Weights of a small segmentation model.
Model: 2.14M parameters, activation silu, widths [96, 192, 192].
Rows from block 6, named by matrix and row number. Each number is 500 + 25 x the weight over its row's rms, rounded and kept within 0 to 999. All counts start at 0. Numbers have three digits each. After the name is the row's rms in percent of the matrix's.
# short0: shortcut pointwise conv (model.decb.0.0.short.0.weight, 192x384x1x1, standardized in use), inputs 256-383
short0.42 109:435496469517512527497488489529512508448533548558544511451541470497539515486492497570522518529534516498482543509467526528498507496529507476483530505456504512536519510511534491466562485533486487525472509493546503546538516497499507501462530535501520509468516484517502469484476502490537498499500426516528519487481484475489508487463551518543507496467461494475493508527524488509472489456515
short0.43 100:519533513500495522479505506494488528503490481497479471500509498535465540529487494489545505489466487490506466469480494495512493508548517484521478494496517528508464488507539494506495493505503456500530499524520513514544470517478484486518502532516516517503503506505494459502531491534458519502502515488476509490495487500497457480523499516485539517509493483509472453502496535481514510485480
short0.44 086:502484493506482476509523507495511486484506520525496535477488503478458467470504494497505524489530531514514495530470511503494489496536489475502464523484554534548517558479479498507475520515487532488488521525482547484539524504527467487468493527481485497498455484516516482476505465525509530483543469493529489501441503506437490518533491472474529498469465530477443510489510529486493467500508
short0.45 065:483516498502491509458500496505508497516495512492526478452483489487525514490496500491506518497509494487489517491508491523502486532511513490492506506519494508498543498514487498486493512510495549507490508532501511471480483485504484512503470491504502516503492500470518500483491503498519484525482522478525504505519478503499481485471482496505516496474487505482504507479527516480493487491497
short0.46 079:473489497527505489494508497529500527486503495487488500501504481462497482507514476496485461522501494510530494482498485492481490495520488519510485519515479519486509518482551507524526486517503493481510494492480480522517523481479503505498514533498486517518523513511500535485512484500459526505497496490528499485496503529484483478486517529483520491495508505477469478517502475514509487486496
short0.47 110:492514505519483477457519501542497521504490445479474482452490514506457505510480474478464521506496488512508465474515525509524462502532501450505497519503527505506542490501542528494479518488502500490561472515491468455513472466517494504578461548529506514512485528539513509493492487502534518500509505511543498490493533579493451520519522531475525469479444494537476466486453455498492481462514
short0.48 080:511516520487498502507494514487501504508523518513489500489531522525521495519510476499499507504489470487515494513520502533509485469449497503491512515499505492466497512479490535518498486467474525501504515524490456499486474505492497479525494489497511480480490524500493519476484501514505506491498510494454512540510500483515515539506479515520535490521504482479511527501463520474471509505505
short0.49 096:483536518533517492515463483511458491497494511484528485539502513476513493519496524526497493505492539480480485507511482516509484495507487490521501494497499481477495494493502505502481475496498519459506518494494517525494467498483505485489496456498491471498515510505519514504493505502513480513469541475518506517488492499476475500483508494501550484484479510486477493479510521475497473511507
short0.50 106:515498500512521510437514509497503519504486552499520472469540508490520531522487486492489477505519497476498492514484491494486491510507476492524493502489502501459511512479526464492453534484522499494509476509526521497518535517511512513513527543487476508480542521492540478468488475526520463511510501473541516448507486468480472486475513546528504498509561498520501518521489506535497471503452
short0.51 063:511506503508506507504482488485504502493514512495495498508504513515496482499510510506494487494501494493503507503489510491505498498478504491514483496507484498483499490488478504499493498503496496510500502491508496498497497520487505502488511498486482499501496500495489493510490513488517492493499488493521502505482500493504506492490504497501500499507494501487510498502502489501504511491498
short0.52 059:520495498495511496510478501516503494486491513503474496510511506508483492520485504497506486498485497504504488505510504487496492493487492499510497494517493502485486516500522486525515487505500493491517516501487499502504492503491490508505506504519484502505514520517505518503506502510524509499487519500512506522496506503501493505507507514522516494519515512510519513513502505489503507501508
short0.53 105:492514515534480518462530493540514511518493481496474523504533476483526483501531487504482501476532481415489527533522480477492507460494462498507499498504483460487464498494521523502556483483507488525514478528502455510512521546469534507529517515495497459513482516535537542503483481457479499480560475520459529484448522494512518518512552517474525486483465487497538468516554480490469484462474
short0.54 113:489449505463509470476514467508487514489516500498535489468533505532485469510501481525540461504499487467496509492545459553525479491494478474496483509528559540550507556474503471513508470516492480463493489476466506485515451527472502502454476454473492493514537502514499513458527492515548490447514481498542499510550477554482519486495478494530479499511472487521469530547489493504490489514514
short0.55 112:461463531470457540454490507506539486524498505511461554546487507511471430530505495539498512517528494548496482504520563528480514468480510455530543505484540481555520496497497475498483531528504493533444487534502501494523506549490496535500513517439532538472522524499510472512448471518479469496515460482512492480492511487467494475519477498473524453553524497480527523496503510465497534474497
short0.56 109:534522507512460448507507491556518511462512478495534535502508527529452499470448512469448531498499550465511494509529494498527480529478492513450461462499494498547508458493481501498475477516519544570459539534501542436536536561518494563484483543501487471454484527512500492506495501500485494542544510523539503570545511504483489513473520506479466500447464521503481523507511495498463515543538
short0.57 108:447526476486510499499467487472461498538508462520548534531491500547521531576515536513519527503497500547462544537505497509481487536463469522458505538493495476536508552505470442492524479471478502536459544541483510498501544489491565507538511485499439462500531530488495489460490505489458545495471524498520472574499499526489507490521481548541471482505465516479457501500515519536534469551512
short0.58 119:483518472497491502512498508541486476530475498526523487570468517495504510506495478476508515476453454531520442508485502514468514502509560497456473516478501545517485547454437481500485454503497505517483526482509519523503484476485483462546535513532536457529497475450488480500513445524489553521495524535517490511450518526534461508527444493465502541481502572455511509509503486502506487490495
short0.59 125:496526487564506495503477478478523488479519546472565471508446500460519493498475503497530455521496499488461490502466556491489554446477545485534506520484505495513463466487513454437512539488520507490501488489524506482533462497493556506456470480506552484463479484470482541552534498497481545541543547466540507446497493512517497485500513493516506526507456510488469449513465470475522493512483
short0.60 109:510500515529526526505515502538486509495515474491476481471491473477507506480510509500517555527515509479521502477545498513560520533528507499507470507513525481535570500465475508461523504501531477500506558509476514501518501460540498519504486502471485502467505489492486489529516477518506498498515549503482478510458529500475492504495480505529537531473501491498524518488465480507503507489467
short0.61 087:480539503485486505455483506538491523488551521515508504454514511525493485498516498535533491492509498486492493468470496537505497498514484475522455485511519505468504522502525504482472489523454494502464482475518501512528483521469471510490507512511504497538558524505508541507518506463501533525475520507542489526492512533494475489507506496481518516492496505502442496508490505478506501476500
short0.62 087:500484479511569470502444519480491518524464465505458499487476518525503467488519434498501491485512471484542505523481506491516461444456496529517514473531490489473491516480493476502480501486486488479476526524492525542506492497460468467497526520520526489512516529557508536497469507540539526518475492536495494542518494522547541522537509534524499511548500503491478484503503500549505481507496
short0.63 130:549479465479482499488464432461421485512523453492486466525515491499516509496537481503445551507517460496485510567456446486479460516513521514500529501484494493477499469514487471539520484468486481500506513467469505536484516507465482456458531521504429482490525492526487524462492527502527473486513531517505485470532503469448541490503493532480490489513467482495508496536472547500490507489471
short0.64 078:491492507496513518489522493526481510532493507507522500447502499476541491458497506478496475518507509513486498492509456512487511511519479491510513511522501495508498483501529503499505530492491512504520509496489511478482496472508477516488480525493497459506519513521516519499513493495472482491512479485463471492503514524470493482497477504511500521473500491483498485490500495491490488490509
short0.65 086:486518503461492487502498488509495501475471534498481500513518491469482527523488482493493455502491504483502503484498502503488487453517484492514466505499490483474504520492537534502502502493482513484490524505502499550485495480500503509497494473525492504483523495502508502502529512492512487481468506508518501517517480504485487494502481479526478499464514468493456491448489484486499507507512
short0.66 127:537544461497481497487477506512555504473509483503517512508496456516496498479498571508550478470516507563514515486506494481532523498492461482518558494505485495454463505497479463493509507568484478451513475491483495490488486531495494439521493487486503459480428452534479449484479502537493546574515451468495517467514485484529490491465506481473498488482531455470486471549500500523548489480511
short0.67 081:502522526525491504487497486508483495492519505514486507501493482516499470498493515489498510504483505490510484502495502495512487492502487502485474485495501505493522512493496508514477490521499491496498496489525475530502497500504472469499503509527467508509558514510498519527491517490516504494508489497492473499468511498511456502518516502508537520490502494475520511528492516505492485498521
short0.68 094:501474455490512504475524504495484522511493492494503491518478487506488519497517514520480563485488484537560534518539526515533498503543502512472497473479490495532497533501508517472498481538506458463519485535484511493498495500530452497467472484491496517507456500501490488488494498521501501476497472473503491521481520533489530508532548494505531490463467500510479532530508489493537492519524
short0.69 077:490499499479488504501488511500503490497532501522498501490505523514513539487530505505509503493493505487506478473502501521505489502463509514489513486473489493500487477487479510505482497526482517505471494512500500536497493485497482506525512504496502483496493499493498515464485536478494510496478474511498481480488482496517525489486492480480482515490498500511497486503487515504521480507461
short0.70 072:517505492508521479510508501511473502482510494507488516530490500510475488538510510506497513482537499522529479534476517484507499511525513521478518503491487488527516530490479492485482510498529451508499500522492498489520521503511475462493478484490475491497478515513495501500502499495471501502486513517509497508522531527498497503510511490504478485487482477512488523474537515529499495526502
short0.71 097:524481443480495509512484510472543474530490504485510485489500518505486495475500505492504501522505494528493527500505519504520498499511524498523525518498501497512470494520534497483473529506515495504499515503485510460487500509498497517510495492502525483514477534521542483475497480517481518522517496505455509485494474494505514520503526466503487481451477521508499507486492497484508520514481
short0.72 117:478549550480523494504528539536540492489479489520441514486528506521539526509499454536538533555460496450560437507529513490530518492496497461503504479496481441542468484496522488493565480507531490507526522495472529528513481451472504499465498497538498508526530478529496491479505474566494508463496486480555517516501504506474528444525475502499476477478537542517503508521547497469504479544500
short0.73 085:514491523513503498491464478478458491481513502480507499489479504503520483516512499503501531509476502495496479520495510525499487526495504476490490495504486481502506526529476506481489480498491514498500533526502492509481490514490507485489460473502471471453478533502510490485497480495491479495490516488543497510491526508502487509517501517514499499485516479478507513498495522473512513503494
short0.74 104:477491511536474480538513469478500517526547529460549467499510486504479508475502469521507476479498505519472492540463483481516496508508488537545492565513484491505488523483495473523477494495491505497486496522474511592534477493498487520520496478492425539510521447518477532536489508498563487522485499496559494526506453492495476498496530493489490504528529459511486488480497485475524491515503
short0.75 156:529502542523552512523472516539425452464498512492502495501446497516435523460517528485486486546565469468469468493531538487457498447494510509479457496459456500454527527490515509508508521469489480531503510528544482524480524525533535542532498495525567503500553525502512433504470514483512504494480535488468518505503457524504489452495484494526497519524494508455495514560490556547524528523517
short0.76 080:486488481472493496519468502532508493486477500505514505513523481482470479523490475501501520505503517500513501509497507497509507496497500527494497495499506507491483517504520484514516481505526459510475512507486503525517522486503512508514486478507501476494507483510529512499514477522499517518484498519488520517483492503474511507482528487497492489495516501524462495496498489490503490519516
short0.77 104:471515488525469521496497468455508456505531465521504510524504477504521496505474484488507486549524503504477529468506507528527511509490501484498517525498511518572532485508507522488441511516514481488482480513486504499495544480509482522468508454498514463509447483497488509498519462494479490517561492551445519511475520496482474483503521456506483485478498497513494526509536515531502468490531
short0.78 091:497488485508519490527515497485524477503515489466515510517515470475462482510510507493482480505523479491494563522514518499504498506453524515489508488523513512490494515511510517512523497521518487493482543531500498510489518480483521492485487514503507491500477491506518500476493484504502479498491518501461499527549510536502505485509509491536514459498485491495521519507544480480524506496527
short0.79 077:503529513480530549518494494509488477473524487569459476532510506494504486501511493512511532478511512487485485536529500486482508494472513496509499489535500493521529489492488503478526491517499482479475492505507525521513499489480474500506475479490519488496493454522499464505489519477526466490474499503508491534459452501525504475480457515479496492503488539497526531509505518481501510524456
short0.80 070:473490489504506497538468506517501514510510518504518496502527513493508503489513483540497492495477504500473517508495491485518492481527499520510492484529513518479515488521515490506537489507499493503497508483495492555489500495486502505499523491491493479511524476514520482517519501518509497507480484491550501496486500490496492525492517507515500502511515500486483479493516498499504511480501
short0.81 093:508501502513492514492478499526488484476503509493512491519505473516500490461542540487459509515505506500483469538504482516499498490471518487481502507500503474513488498518476472487523504485515511506483483485509500485491504477520527495508483507498530466504453493504486504481505486485474473492489502496505526485505505500488515477512500509493490498493489498515503501479512530462491513449487
short0.82 087:479487500515499488457470510465504502516503484511523512486479465501488493493488464497504490499509499513501510519482493511470477487487508514487471480496501494503512497502502514508503481517489507481509489559497504470507483526485524494506516508502471510542449486476504507519454506479512497509503485482501480500476495479488481491485475514502490489478509499480520496512475491518498487522478
short0.83 077:494488504494491515505505484512524497503527489511487501487514516511481518499513486503513528507505498477477521478481513464518509492511491494503506473532509514491509472502488509483497518496503505501463503515522522513518537527502460483494527487496502478491501465514498486527525527487516527515507503518505491493482507495515497509488508507467485533488502487516498483518512487497519497489481
short0.84 105:451517476493475497516488493495487510506468555523518473425536538520494485465497478521515507512543477506517516486463498563460480490551492497518494502498477525470477516487470488463472506478513495424503493516511466516514513507466518472508523520486520541536481487482493501536518484516492501523497503497519492452524454529495448520524522500479478495485484522468434450531533462485482465515511
short0.85 102:502541486473515484473483543511493497481497504505496517432510522518477506516481542496507506528484525508473521487536470444511504544502484467532508489557529516505490526474490577465545496517469506497477542479518508465535555488557504526513510526498457510471479528495475466520533485483454496506515474547495483476507526542522459526528476454470482524476461493470536527506497520516527525417512
short0.86 096:491479499542535511476490480505479468478485482489491505531495491521486509549489496466512559547483510487501490487504523477449521503509529495453492446489509494455484552529550501467515528494502479473517517525487500460514528490450455482512459484522434440496504495482531510497480530485503524519479527500512539466502493502511475478442483536484513506429447537500525496497498500509489511521496
short0.87 086:492475474494498456500464532521483504529499507514499499460521516500528515481501464520484477503480487484489491509476471503458462488483491514499477514461511508459472505494543500507508516498497504515483494494485481496484515481482500494507527542524481510496518473515513520521502492490507486480465509511533511481493516504479462505498503504518501486498522506487470485505493525478504483463512
short0.88 071:466483504470480494502529492504524495503519504519497510465494488516488522500517515514500505510502504488509529491482508482510500502517506511470481484495485559490539475519484515492493502506520491505487498509514484528509514484510513488519513523511491527502484440490495489523499488478522508490496461492537485476471519474506480472465501479499496460502484488496503507527471488503488485498474
short0.89 091:509504510512509533515550507492515475485467504500525467539501496500506535487473517470504512480513544491520522509522489507496471510525520495530461501503487454550490456521498515507479491528502483442522501492501532514490481502539487485512487435501471499445511499476505442485498509485461502504532518512464515558509506435495531539477510478491516496524434494513556529483494502503504447495517
short0.90 082:515512449486474479544459484509518491499478537490504477491484515535514478520486472494476513487486542489496493492491498463496493483489508508505482479504481493455443474533499492512479505476490484505471484501510485546489499512505478488519490493539492494495495511522497494500503510502508490543485523516555521499482508504514456543464532501491511484521506507486475465519465509474516491498516
short0.91 122:485481479452453489513565533524532536497496543482463477520509504532470497504472514481485512532541507486472490450497485513573494454473467558467459435491479498489490503461513468459442534496481528497438474469505484471475471511487531532484490480478469509503495536462482519451453530499478487497539521471526468517521514519544498469469513506551499463492478494454546476514513519491517471491484
short0.92 097:471502482532535495498471484493510490506490557508489473488486507495540511497491521493487506522501520499503479473498526508520464515490486509511494540501479499535494505491487480489465511507506513530521476557491481510462464512524524490522528465479528496479485507501519498522521481474481468479514520485518512465490512473516462509495535469462525477496498478488475493470536498509458540498534
short0.93 078:510517510517515516510486475515486491493511517517519473498476494486510508508498506510511484497479481501512455492518516520486516509520501482495471497481477467551552515490511501447519490535503517510493486510502523500515486481518517526519488505524520503469503487495493494473518499480502498503488527513526483516519482507507517510512476504511509503491511527513483511479484519495498498532472
short0.94 199:536520462467470516486522520533495438492431464465545558530470505514520576542526524539477495556505462514433499479515474517462468511519473561520509459490417507500483540517511495449512490523476450523471471507481556479463466501518473503495462495508530494483516499469431435525467557485524481488535520469491441515459499552484499494538481511491527483483596547449484494441478517541523489503499
short0.95 063:508492503474505491489497504512520499527494513538511504503510487505500515467487499495509496533510500511506516495510503504505504499504494478495492507499503520533520485531500502505496525498507521486516501520514482503512506479512514495523490502510498511508493494503503501514525497508501535503484490510504493502508497489496483510483475479481466504503505482491491506507491494504495493484501
short0.96 153:488458478482543500464472506493528505545469482524515539568547503523452500500519522502539512510480475539498447515499512445471494551534444434521512520487457458533544512535556481500474491486501522504504539489507534506498480483449524525498499523502522480465466484499515474486453523547509507518521466495527515527527492485508504513529471498527516500487510533515456487476545481471490506463488
short0.97 090:515516530532539491461485498495489487509505464489518500497474492451486479489486505490495477514505521495490527521506500523515500506471482539534502502492523513484452495445524517480516538510499525480519506505467509484540480483518484527506506449502484489508478527509534519506470508478485466513490566506445518499473493492494460499535452495489504501479513540521534497477540515470480460503523
short0.98 091:517521482518472511523514487494478463499509474543465474512508487525494488557514495482511548531541454477488512482503509436528534508418484475499500526464451510512496490460504503535476483490497484493492526497490531502499520486497506495513456444510507508455476499486492488467482508489495535503501526519498506509485488500528518457494481484504507562489512505509522477533522488498530496527476
short0.99 128:524483509571473439496511500529549539480505490500482543458550516497497508497524480498505500450552479479511487494475430495496480513467469535466483492500516482492477525491505488505477545481541470443506511530462510549517502456540500530497531439501539487458437471505505430540472498520490486538489492497471493558501513494481510510453537538507460505508482505578486511524503491510533418530461
short0.100 145:459512449504491532519507464507509424478549517433488519526512508552470529549533518505538506476500509519432488485492547556561488484513552472556487495515494537496490512524479503485438456510540532521490496500495497465484472519489484496459516482462477492524553530478508551481557515494497520487480494490486520449494494516464481500542529522431540491486507504439530495533490534493508475472449
short0.101 088:492495497531508467545492500509491487511454490494485465527514487499497503518494495501465461489513465500515503483484493474501476507461545495458482495507487486507473495490511496502490469488466541521469518547493518475511512528512524500495500471552495513476523476452468479502506486502493520515504511509485482479547456473526446514467503523539459515485529474512513493476540495523489470526470
short0.102 184:604501503469482537455533466492530517518447527526544534497517494486528512489553476502517545549520462477528471496491523516483530505565496534511528481501472508542474515432498439471518527537507407431468491472477544531475492453501470511507520537520454508518475504469490415476443524509556458494515527501496489474498512547489497574515523494506533485540523520470504512467496455492487524504511
short0.103 101:487494552486516484502486491502492531491500455486495499474462500466539473501470485512465475521466541500510487482503536520451511502527440538565508530520524506481511490476515457499492482485494525532499518490463536534541490502460500516503541458535511502497500495521523497519524488513470461514517540497580505523496502446490530464522460440503500502504534498540501502506511553518514505479512
short0.104 061:511492504506495501516531492497485493490537485498507502509510481494494478474505512515490492477517500494488504522497495498522491507515510516491489447487499524520518491507497503496505487512514487501497492512490501510493502496511514499487486501485503491506513490509504501490483503493486492493474484498501483501485536493501493508491530493517500477502474502496534502493497488498502479499503
short0.105 106:490440544516478462516503499532467500488488494513485487496516422515488503535524486468482469570481491568478531515506478541516478492507489474498468463483510495525472496457530535512498507513522488527516540520472471538492520484490524505477539459494501530522541471514490504461499474477488517518560485476540444493522483535550478569501491508487479472548516496468492484508507535504456453496544
short0.106 091:476493513509517487545502514492510478490511487467497488492461503504465530491497508472475481513529507495504512500498476480499503513546506516484499454505512499506520506489480490480517500507509538501501465471476514511485517492475497497506489507497503459500455482527541488492496484471521490480483501493518484495483496510496520494498461491477481494492451537518487491500516493480498507516472
short0.107 072:519493524507483493490527514510487495495516509494506499494486496506484473478489509505508491502514510507509499496493489494508501512534497506496501503498511516525525507500514508502494497521511468510517491490504492487481502504504504502505476503487513509500530485506518514499485485489496497498514490502509462503495510527498509489508513484491498510506493506512512491503489484490504531507499
short0.108 151:504493535529458430469471465482489504505527541478498548441462518504498490530509475491500539501544503459481492506502535541514491502450546493472502539511448537478480488439480495506526535543489464520538524508496458521474550507510439471497496551473475489523505457518500533528500504500509511478469494479487489451501472488443540477498492487487576465486513529485555577504502532474494498494497
short0.109 113:495494502538509496526501510529443523527495486525501462488490511492429467465521507524471521474499481527520520501479465526533464491543511493468528501479487522536523510508488470472527511516530468442485458466497514479476520512567496529519524555523566553506537508514498455505461460544491517561486505486488501578492441487452464482517511476454529481505484447461496522494509491531507454487475
short0.110 087:496521545530512502495517483559489491480497503512530484497477485528529485475484533500487529506524504529521476482532499490507511485570515468483516558488525496546542515481541489502489528478485469504565476511513516480554498501534478497509486485494514532500500485483497517511525479531461498504491529495505487501503493501494492509501473484492505526491501512511505508483522478507478543507521
short0.111 088:481541522491507514493521508504463519512514505516532499479529484506518494515488513521516436517482495460459491536469491510488527517467503493471478491478481532481536494514478519489510472503490551490460507519486496513508489478491533509479502520457532552505491464478474477465497512490510456504494479477518510455487508485510477491500520490517510485483468518539507482497540534479486506477511
short0.112 072:498467527473496494502529497491483509504498486518479512530517500510482493539482514514498456495506488496502486482486513470472514540513487524507494496505496499489528486507484493476531496501498478485532496491537446502500502483475544494514506541489495517480511517489515491490531502478474493484530516523468487513477501499477498485504478507509478506485528504509502496457471515496489529512476
short0.113 115:505487502522524492556519503528511462456485485525501446470491498491505501462512506490504529506504531519479530530464469517495515506516535516467502485478557473451509478513507533503476512528488487504536509518489525462469480452478511464470542477486498521538483501516532463512472470506511476524501526507475478498516506522530479498519472471499505531556466464486533516478512480530487491467478
short0.114 068:485492486507498494514519485495509505522518509481507493491505515493505489493504486513513510485493515500487493475475485484481486519520494501515490477504498508492511492486513502494511478500493509500485483498521504527498499514487503507489517510510484504506506490479501495522489520510500479516493495505505502485502505488514493520503507507515517508502502517494504486499490496511513496502501
short0.115 098:470499507514547483500517538507480521501508498494472507500493480499486469550480523515499483535514499498504518493514484421500487512523483556500515486531490554490529530524516476497522516455499470483525506505515490483474494518501534487510458497470489517491457482485507523485526462495487536479480529493527508482474476523516494479507504516510490511505522519496483509505506498470493529514490
short0.116 081:466486515490493487444534514514470495501498491496512498511506503492507513489521500509481485523524473491482524497507475511496526511505509517504503518484523511502522500489483526480515502481484521506519515515471493471495526471504503504511509506466515495511494511485513512480510509502496489516497499509475484509495505506502501494499490495485500515449479504484494497506528519467490526510502
short0.117 109:526505540533472547484479533525527505485472481517516481528486479480533460497439479515545526487542494472521493505492533474498525514510482534508460474531464519513495512483456472495503510496500468488516475466527506500475475471526521499512513461494505546511466531504529496480492503485512463479547497511475506548479500487531527493512537491449512487474476465565525477568460496537510463479483
short0.118 073:515493515508486506482524506518488480515473483492490489496477508507503506515482514489502510502518492500503484504521498462490499486511502494467521517486502483527498501480496505461482517474487495505511491509495497461499518487496489479500484500499462490480499507498528481507530501505504490490517539482500487481515518496493471496510500516515512516508491494515503507482507513485491506501502
short0.119 069:517506509513479505507493495477494487483465505512503515503502496499508492527473497500507483497489492498496505518478537488489493507511495517520489503511508497477519506500491489487508510488512504494511514510496497512493485483498487502496511478514500488473496487508508507525511493510516490500506517502528495503487501476495486511487507503514527487483514508501499507499492507505491488523500
short0.120 120:505536473498484509530469499509505495479488500496468455527545472481484501482517532572477437499481521524503492498512511505494512488504504516498504509467472495510513517508469516460585465484492571558468449458491550470509492478538480505535492552548490479477533509502546521506537487552490436489473480486544541488489528504502503520521507495494480477481471513468551462473444490477471493478500
short0.121 141:460478487528506516491501518549548488465510528457550528517479467502542495461472423493497476511454490487505487539568530482511550477448517509484501456486477480468520495431471532467482459536501500510485439475477516500501562508490493517495550522497587491512534479513446554476489466506467449502477521500479459524502502516465564505480452485456500508479485514501449487513472499494526538518536
short0.122 093:541531531494476495511496490498473494516504491492507536481489499568500472514499501516531510482444516517512533532459510510444502487476499504502503506511498470489477496520502472545503491520481509503525497460517519461522514479511501494508497485480527502501527482492510484502466463471496513468512461515514489497505484480460515494480499475517491493493501497483516523488468500532493467528496
short0.123 102:500472509426495534459476480511527497516555496506484511509492490488554504514524531493493519505513467432504469511490522445457479502478494479498508523530472540500493502500468497466480490503523489543495471535474481441504506525496490534492538525492551513507492518471480535511509500467475488501499467547498517494491538482509537462477465508507495467507496512477490580535525490503503511508478
short0.124 098:506504538493505526518497501531517501480515524472548515513479503505490493497498523512507482531497516501514498490501497502521517505535501486497453478541524523497522497520486514495526517506505539511526506486520511490501504497503527549494474541500456469487490531482519508520503511497484517546496521499512484506487509520498477532519494501469485517505485509494484492508509499499495508481501
short0.125 081:531493564472504491506500504507508458495536475499516501481478496485525523477533533508500530459495511513489502526509531466526483532477505502515494502495486468558493501460445475459456493480525478501480484478506502446478494492514509465500524507470528505459511508497465502500526487462455489496526498506485484518496524463518548487502527472463508493538483505548518525521493489511506493517477
short0.126 134:518468522441455530567501557527517433485476451484512490520516548405471478517470526484499446537489531489513567527501523497523497506471473506504504508498475428494475459484490498509486531498490475453533526481504519463526504454510460544531498477493492493494522496536545463462462492545477499509516516512460501499536511506483476532491507522470511533459503472495491487485488536528417523475453
short0.127 099:495496505464485515526519529497524458506498474496499507461475530535476527512481519492498469503519499488486537452511496515496490498545490516504471527490538496488503519435506496501510521505484501473503493531534462486501477498468468475444496498510525479463540504486534518503511518497517493505505522467480508512495515475486452491479465488489515489498470488463482502492482490485485517534463
short0.128 106:535516449498541491493487483508513515549474510516516528483495540485487524532539545476502494486494470455509542493505467504464506489513497500499503525524505521492476521530535469490525524529482468494463519533499556474480473484529530489512533531505471521527490474484498505478515494471526515492513503457473505458488484506469479481482482497494527524510511520502468505510499518478496475530546
short0.129 105:488545513543465490476543516467508532502503504525440521469512545498512563525475502497496510509523488518476548501463532477486481547538484488560464480530513473507520481530509449505515503519498495510476517525506531535494510525510457493516511513485490489478513438465433479558507493509494511486504544483501521498499513464477498472518555561521461511491460501494554502447534539498526509485510
short0.130 093:516480514529496490439487545522470453468506491508474495492501529515510528503494505528466472518521476511514484517487493495500511475514479500513494533478528488507504517489485501467481497482546474496531490479480492474477483500502556492474484518467479480444538480517466544497498489513474515497474516484540517508515538560519500513510524513498541503502488501502476483515532519494499516501505
short0.131 124:466469534502526543504440471558548506490480529482542479458496540448490503478479507513469511497469518477507448473534515459541470503512517500479532539510496488482496487553529442486539501467547494472525503544503502455461501467515489506492511434488461488468475469479513491534494538468511497501486467468518522492517454511508508439497479491448508465487481532454538495522523486556501458513452
short0.132 067:494490507500502498500473494470513508506482503514501509495505503496494499493484477500501464489488489514526521487500507500497492489508482503509498517513500482486506494521510503510502488509493508495499498497492466509512510479488510496516506519512499509519504496513489515508496498516496524490514464494520487487497503507491486508490504493505487489509523482470455485516479481515505517507494
short0.133 080:520518494487485500506508510513492529504497490503512506501510504507515494513487489508507509506480506487498511510511502498519514490499493504479497494518500514475482504467514513509516472499506508490463519502505508504515501492490519505519508514496490500516495483464508498518501515517525514505496503506521489500501488516505487511495525502511499505523526511502504503516492492503527518499495
short0.134 113:488502489487535472516500475491492479523497500457497517505490540495485544507513460474459470497515525520457465474516511526504522536439450476501568481494538484489435507472470491483531512535515508458524487509509488539535514516510494471491524499523520485476499524488497517456486464487523549488501454496503547494499478567527494515513544529487498516531480517518477506456507497506467491530461
short0.135 071:511507522477498538500508512524500487516489522503526494485498506491523453457505559472513488529496510492495502498513488499488511482517518509524502487512492499538499519491507485497533485482485502468498499460511494526496482482509512505471516512503498486534500499520522499498504491483499498478488473503487512480476519514484490499490497505486494516494474515518509472497457500499530504476499
short0.136 085:492485491484488536510478479504518486498464524509503481477525504503525518498480501492488478504497526495512496474498509518511487484520487484531508532498499512525522505520512515515498525483504485506518509484471501514506466526512474510498499475500512524490517501533516493508496493552476513510525492478474509493494496487473478511503463494512530471499527508516492501494474507494504510527535
short0.137 099:524521509490530497481497508478499488494487515494501502494511511477460512464517530488506510510526481525506526524535481544479522530536492472493513539492499506568507500465516504521501511465527516478537502496506500458481510507508501519502510529505467509491439548494501518499461506498492483490480506524467510536491498509513489487504486519440461518519475502509511474501495483524484476470488
short0.138 144:578538509460525485498526495478455516444503522473514492498480483546465459493540499517527505549504454453479453507464448505495494511468483508439464463531505507551475462517541527482520496523523517454515499537477530530538541501477540521485462511474509512515508493485491490504461503477484501509506517518491509543545504495538505476528515479505533534511510546506472505485497451533460485482517
short0.139 094:493484474482486505526500483517501527493474545467492487568486460504535525479513485521497504511520508506472514490541459523509500493498501470517489499512520502492505466515474498478494502498498527489513522481466499490471482463500511514529474512499507501514534520515480518548517476537485491505496447536533462545514463469539504516507473475539461527504508487462497530501483544450502502507479
short0.140 058:512492512500497493491482504489494480490496486504487494524490504514508511501520511503494511498507496499494509501498504497502503517479508503506500502498492482520504496508469501492501525507514505503505500510502499469488494498502512499492513484485507497486478478493501485504493500478498485483495502505488505508489480491512519482491473493486489510507493507501522506502518511508494503504493
short0.141 090:521503444519505516503476477454514536465524475494509518549463505523484532531458484516495477524537500537500525529515482493489543503482465475497534547461493492508532467529495482507495533478498502499546483494517510514475536529490489425504470515510483524490522565476510485519534525478519540491475515503551488492511486474475503496494497502485458511537509490511479533492494517500480516508511
short0.142 087:442512486499512513479480521513494490519528499474505484491474510499530487500530486503473510456492480494500546495495501514511502498525499486486501448504526484458504515507532492520486472500489482499460509483496505530513506522521529497509515535487480525500506475510490540544499513520476492503499487517495491491545481485524512499505488462509491500493520513497463484482488534517495510491497
short0.143 092:529521501497509467486492510513497467478538476493500520516509491508496549494504487508494499520501495503479493493499529503494478534458506477504493477483511505484517514490467460493497523536481503550516484520494523500489505513501517529475503498482499518489510462463463499499522472476523532504517518515505474519511464527507501488543509494539503482517476482505572530511496509505536524503503
short0.144 083:477491511514495486499504504478511487539502488483494497473504510495503527474478481483500525491533483507490518483484494498499481504477510489518519512500496498500521502491492516496497483490483492520505496500504513487488483537515512499496501460499522500498478470493486484499458512494495498511508504497489500496531511477512493499509465477495508500504491478505538515499527504483488502498515
short0.145 100:497525498474526499517500481468508504513503516475507492479499480491483512533472491510505517516498464508503537542458527492497500511483517483526502524491506487493471490528485517497515518462490493487508528526478522476501512547508500500455464508515520515482468511474500494467511484536524505483531496506499493513495498507516495489493505535519439508486477494483546499496489508487493553519534
short0.146 128:507507488531489503468468451502478466531478546447507474540474476505492504534478497461504529531536504530446393520554498472513500487480537488511522489531482549453445501490520501531472482489473471474493540511498527518504462555505510514535504511478531559465509498488534446482474522525510522506472501498519452507520520505504465433539507477450510491452445495504523453496486542502433490525482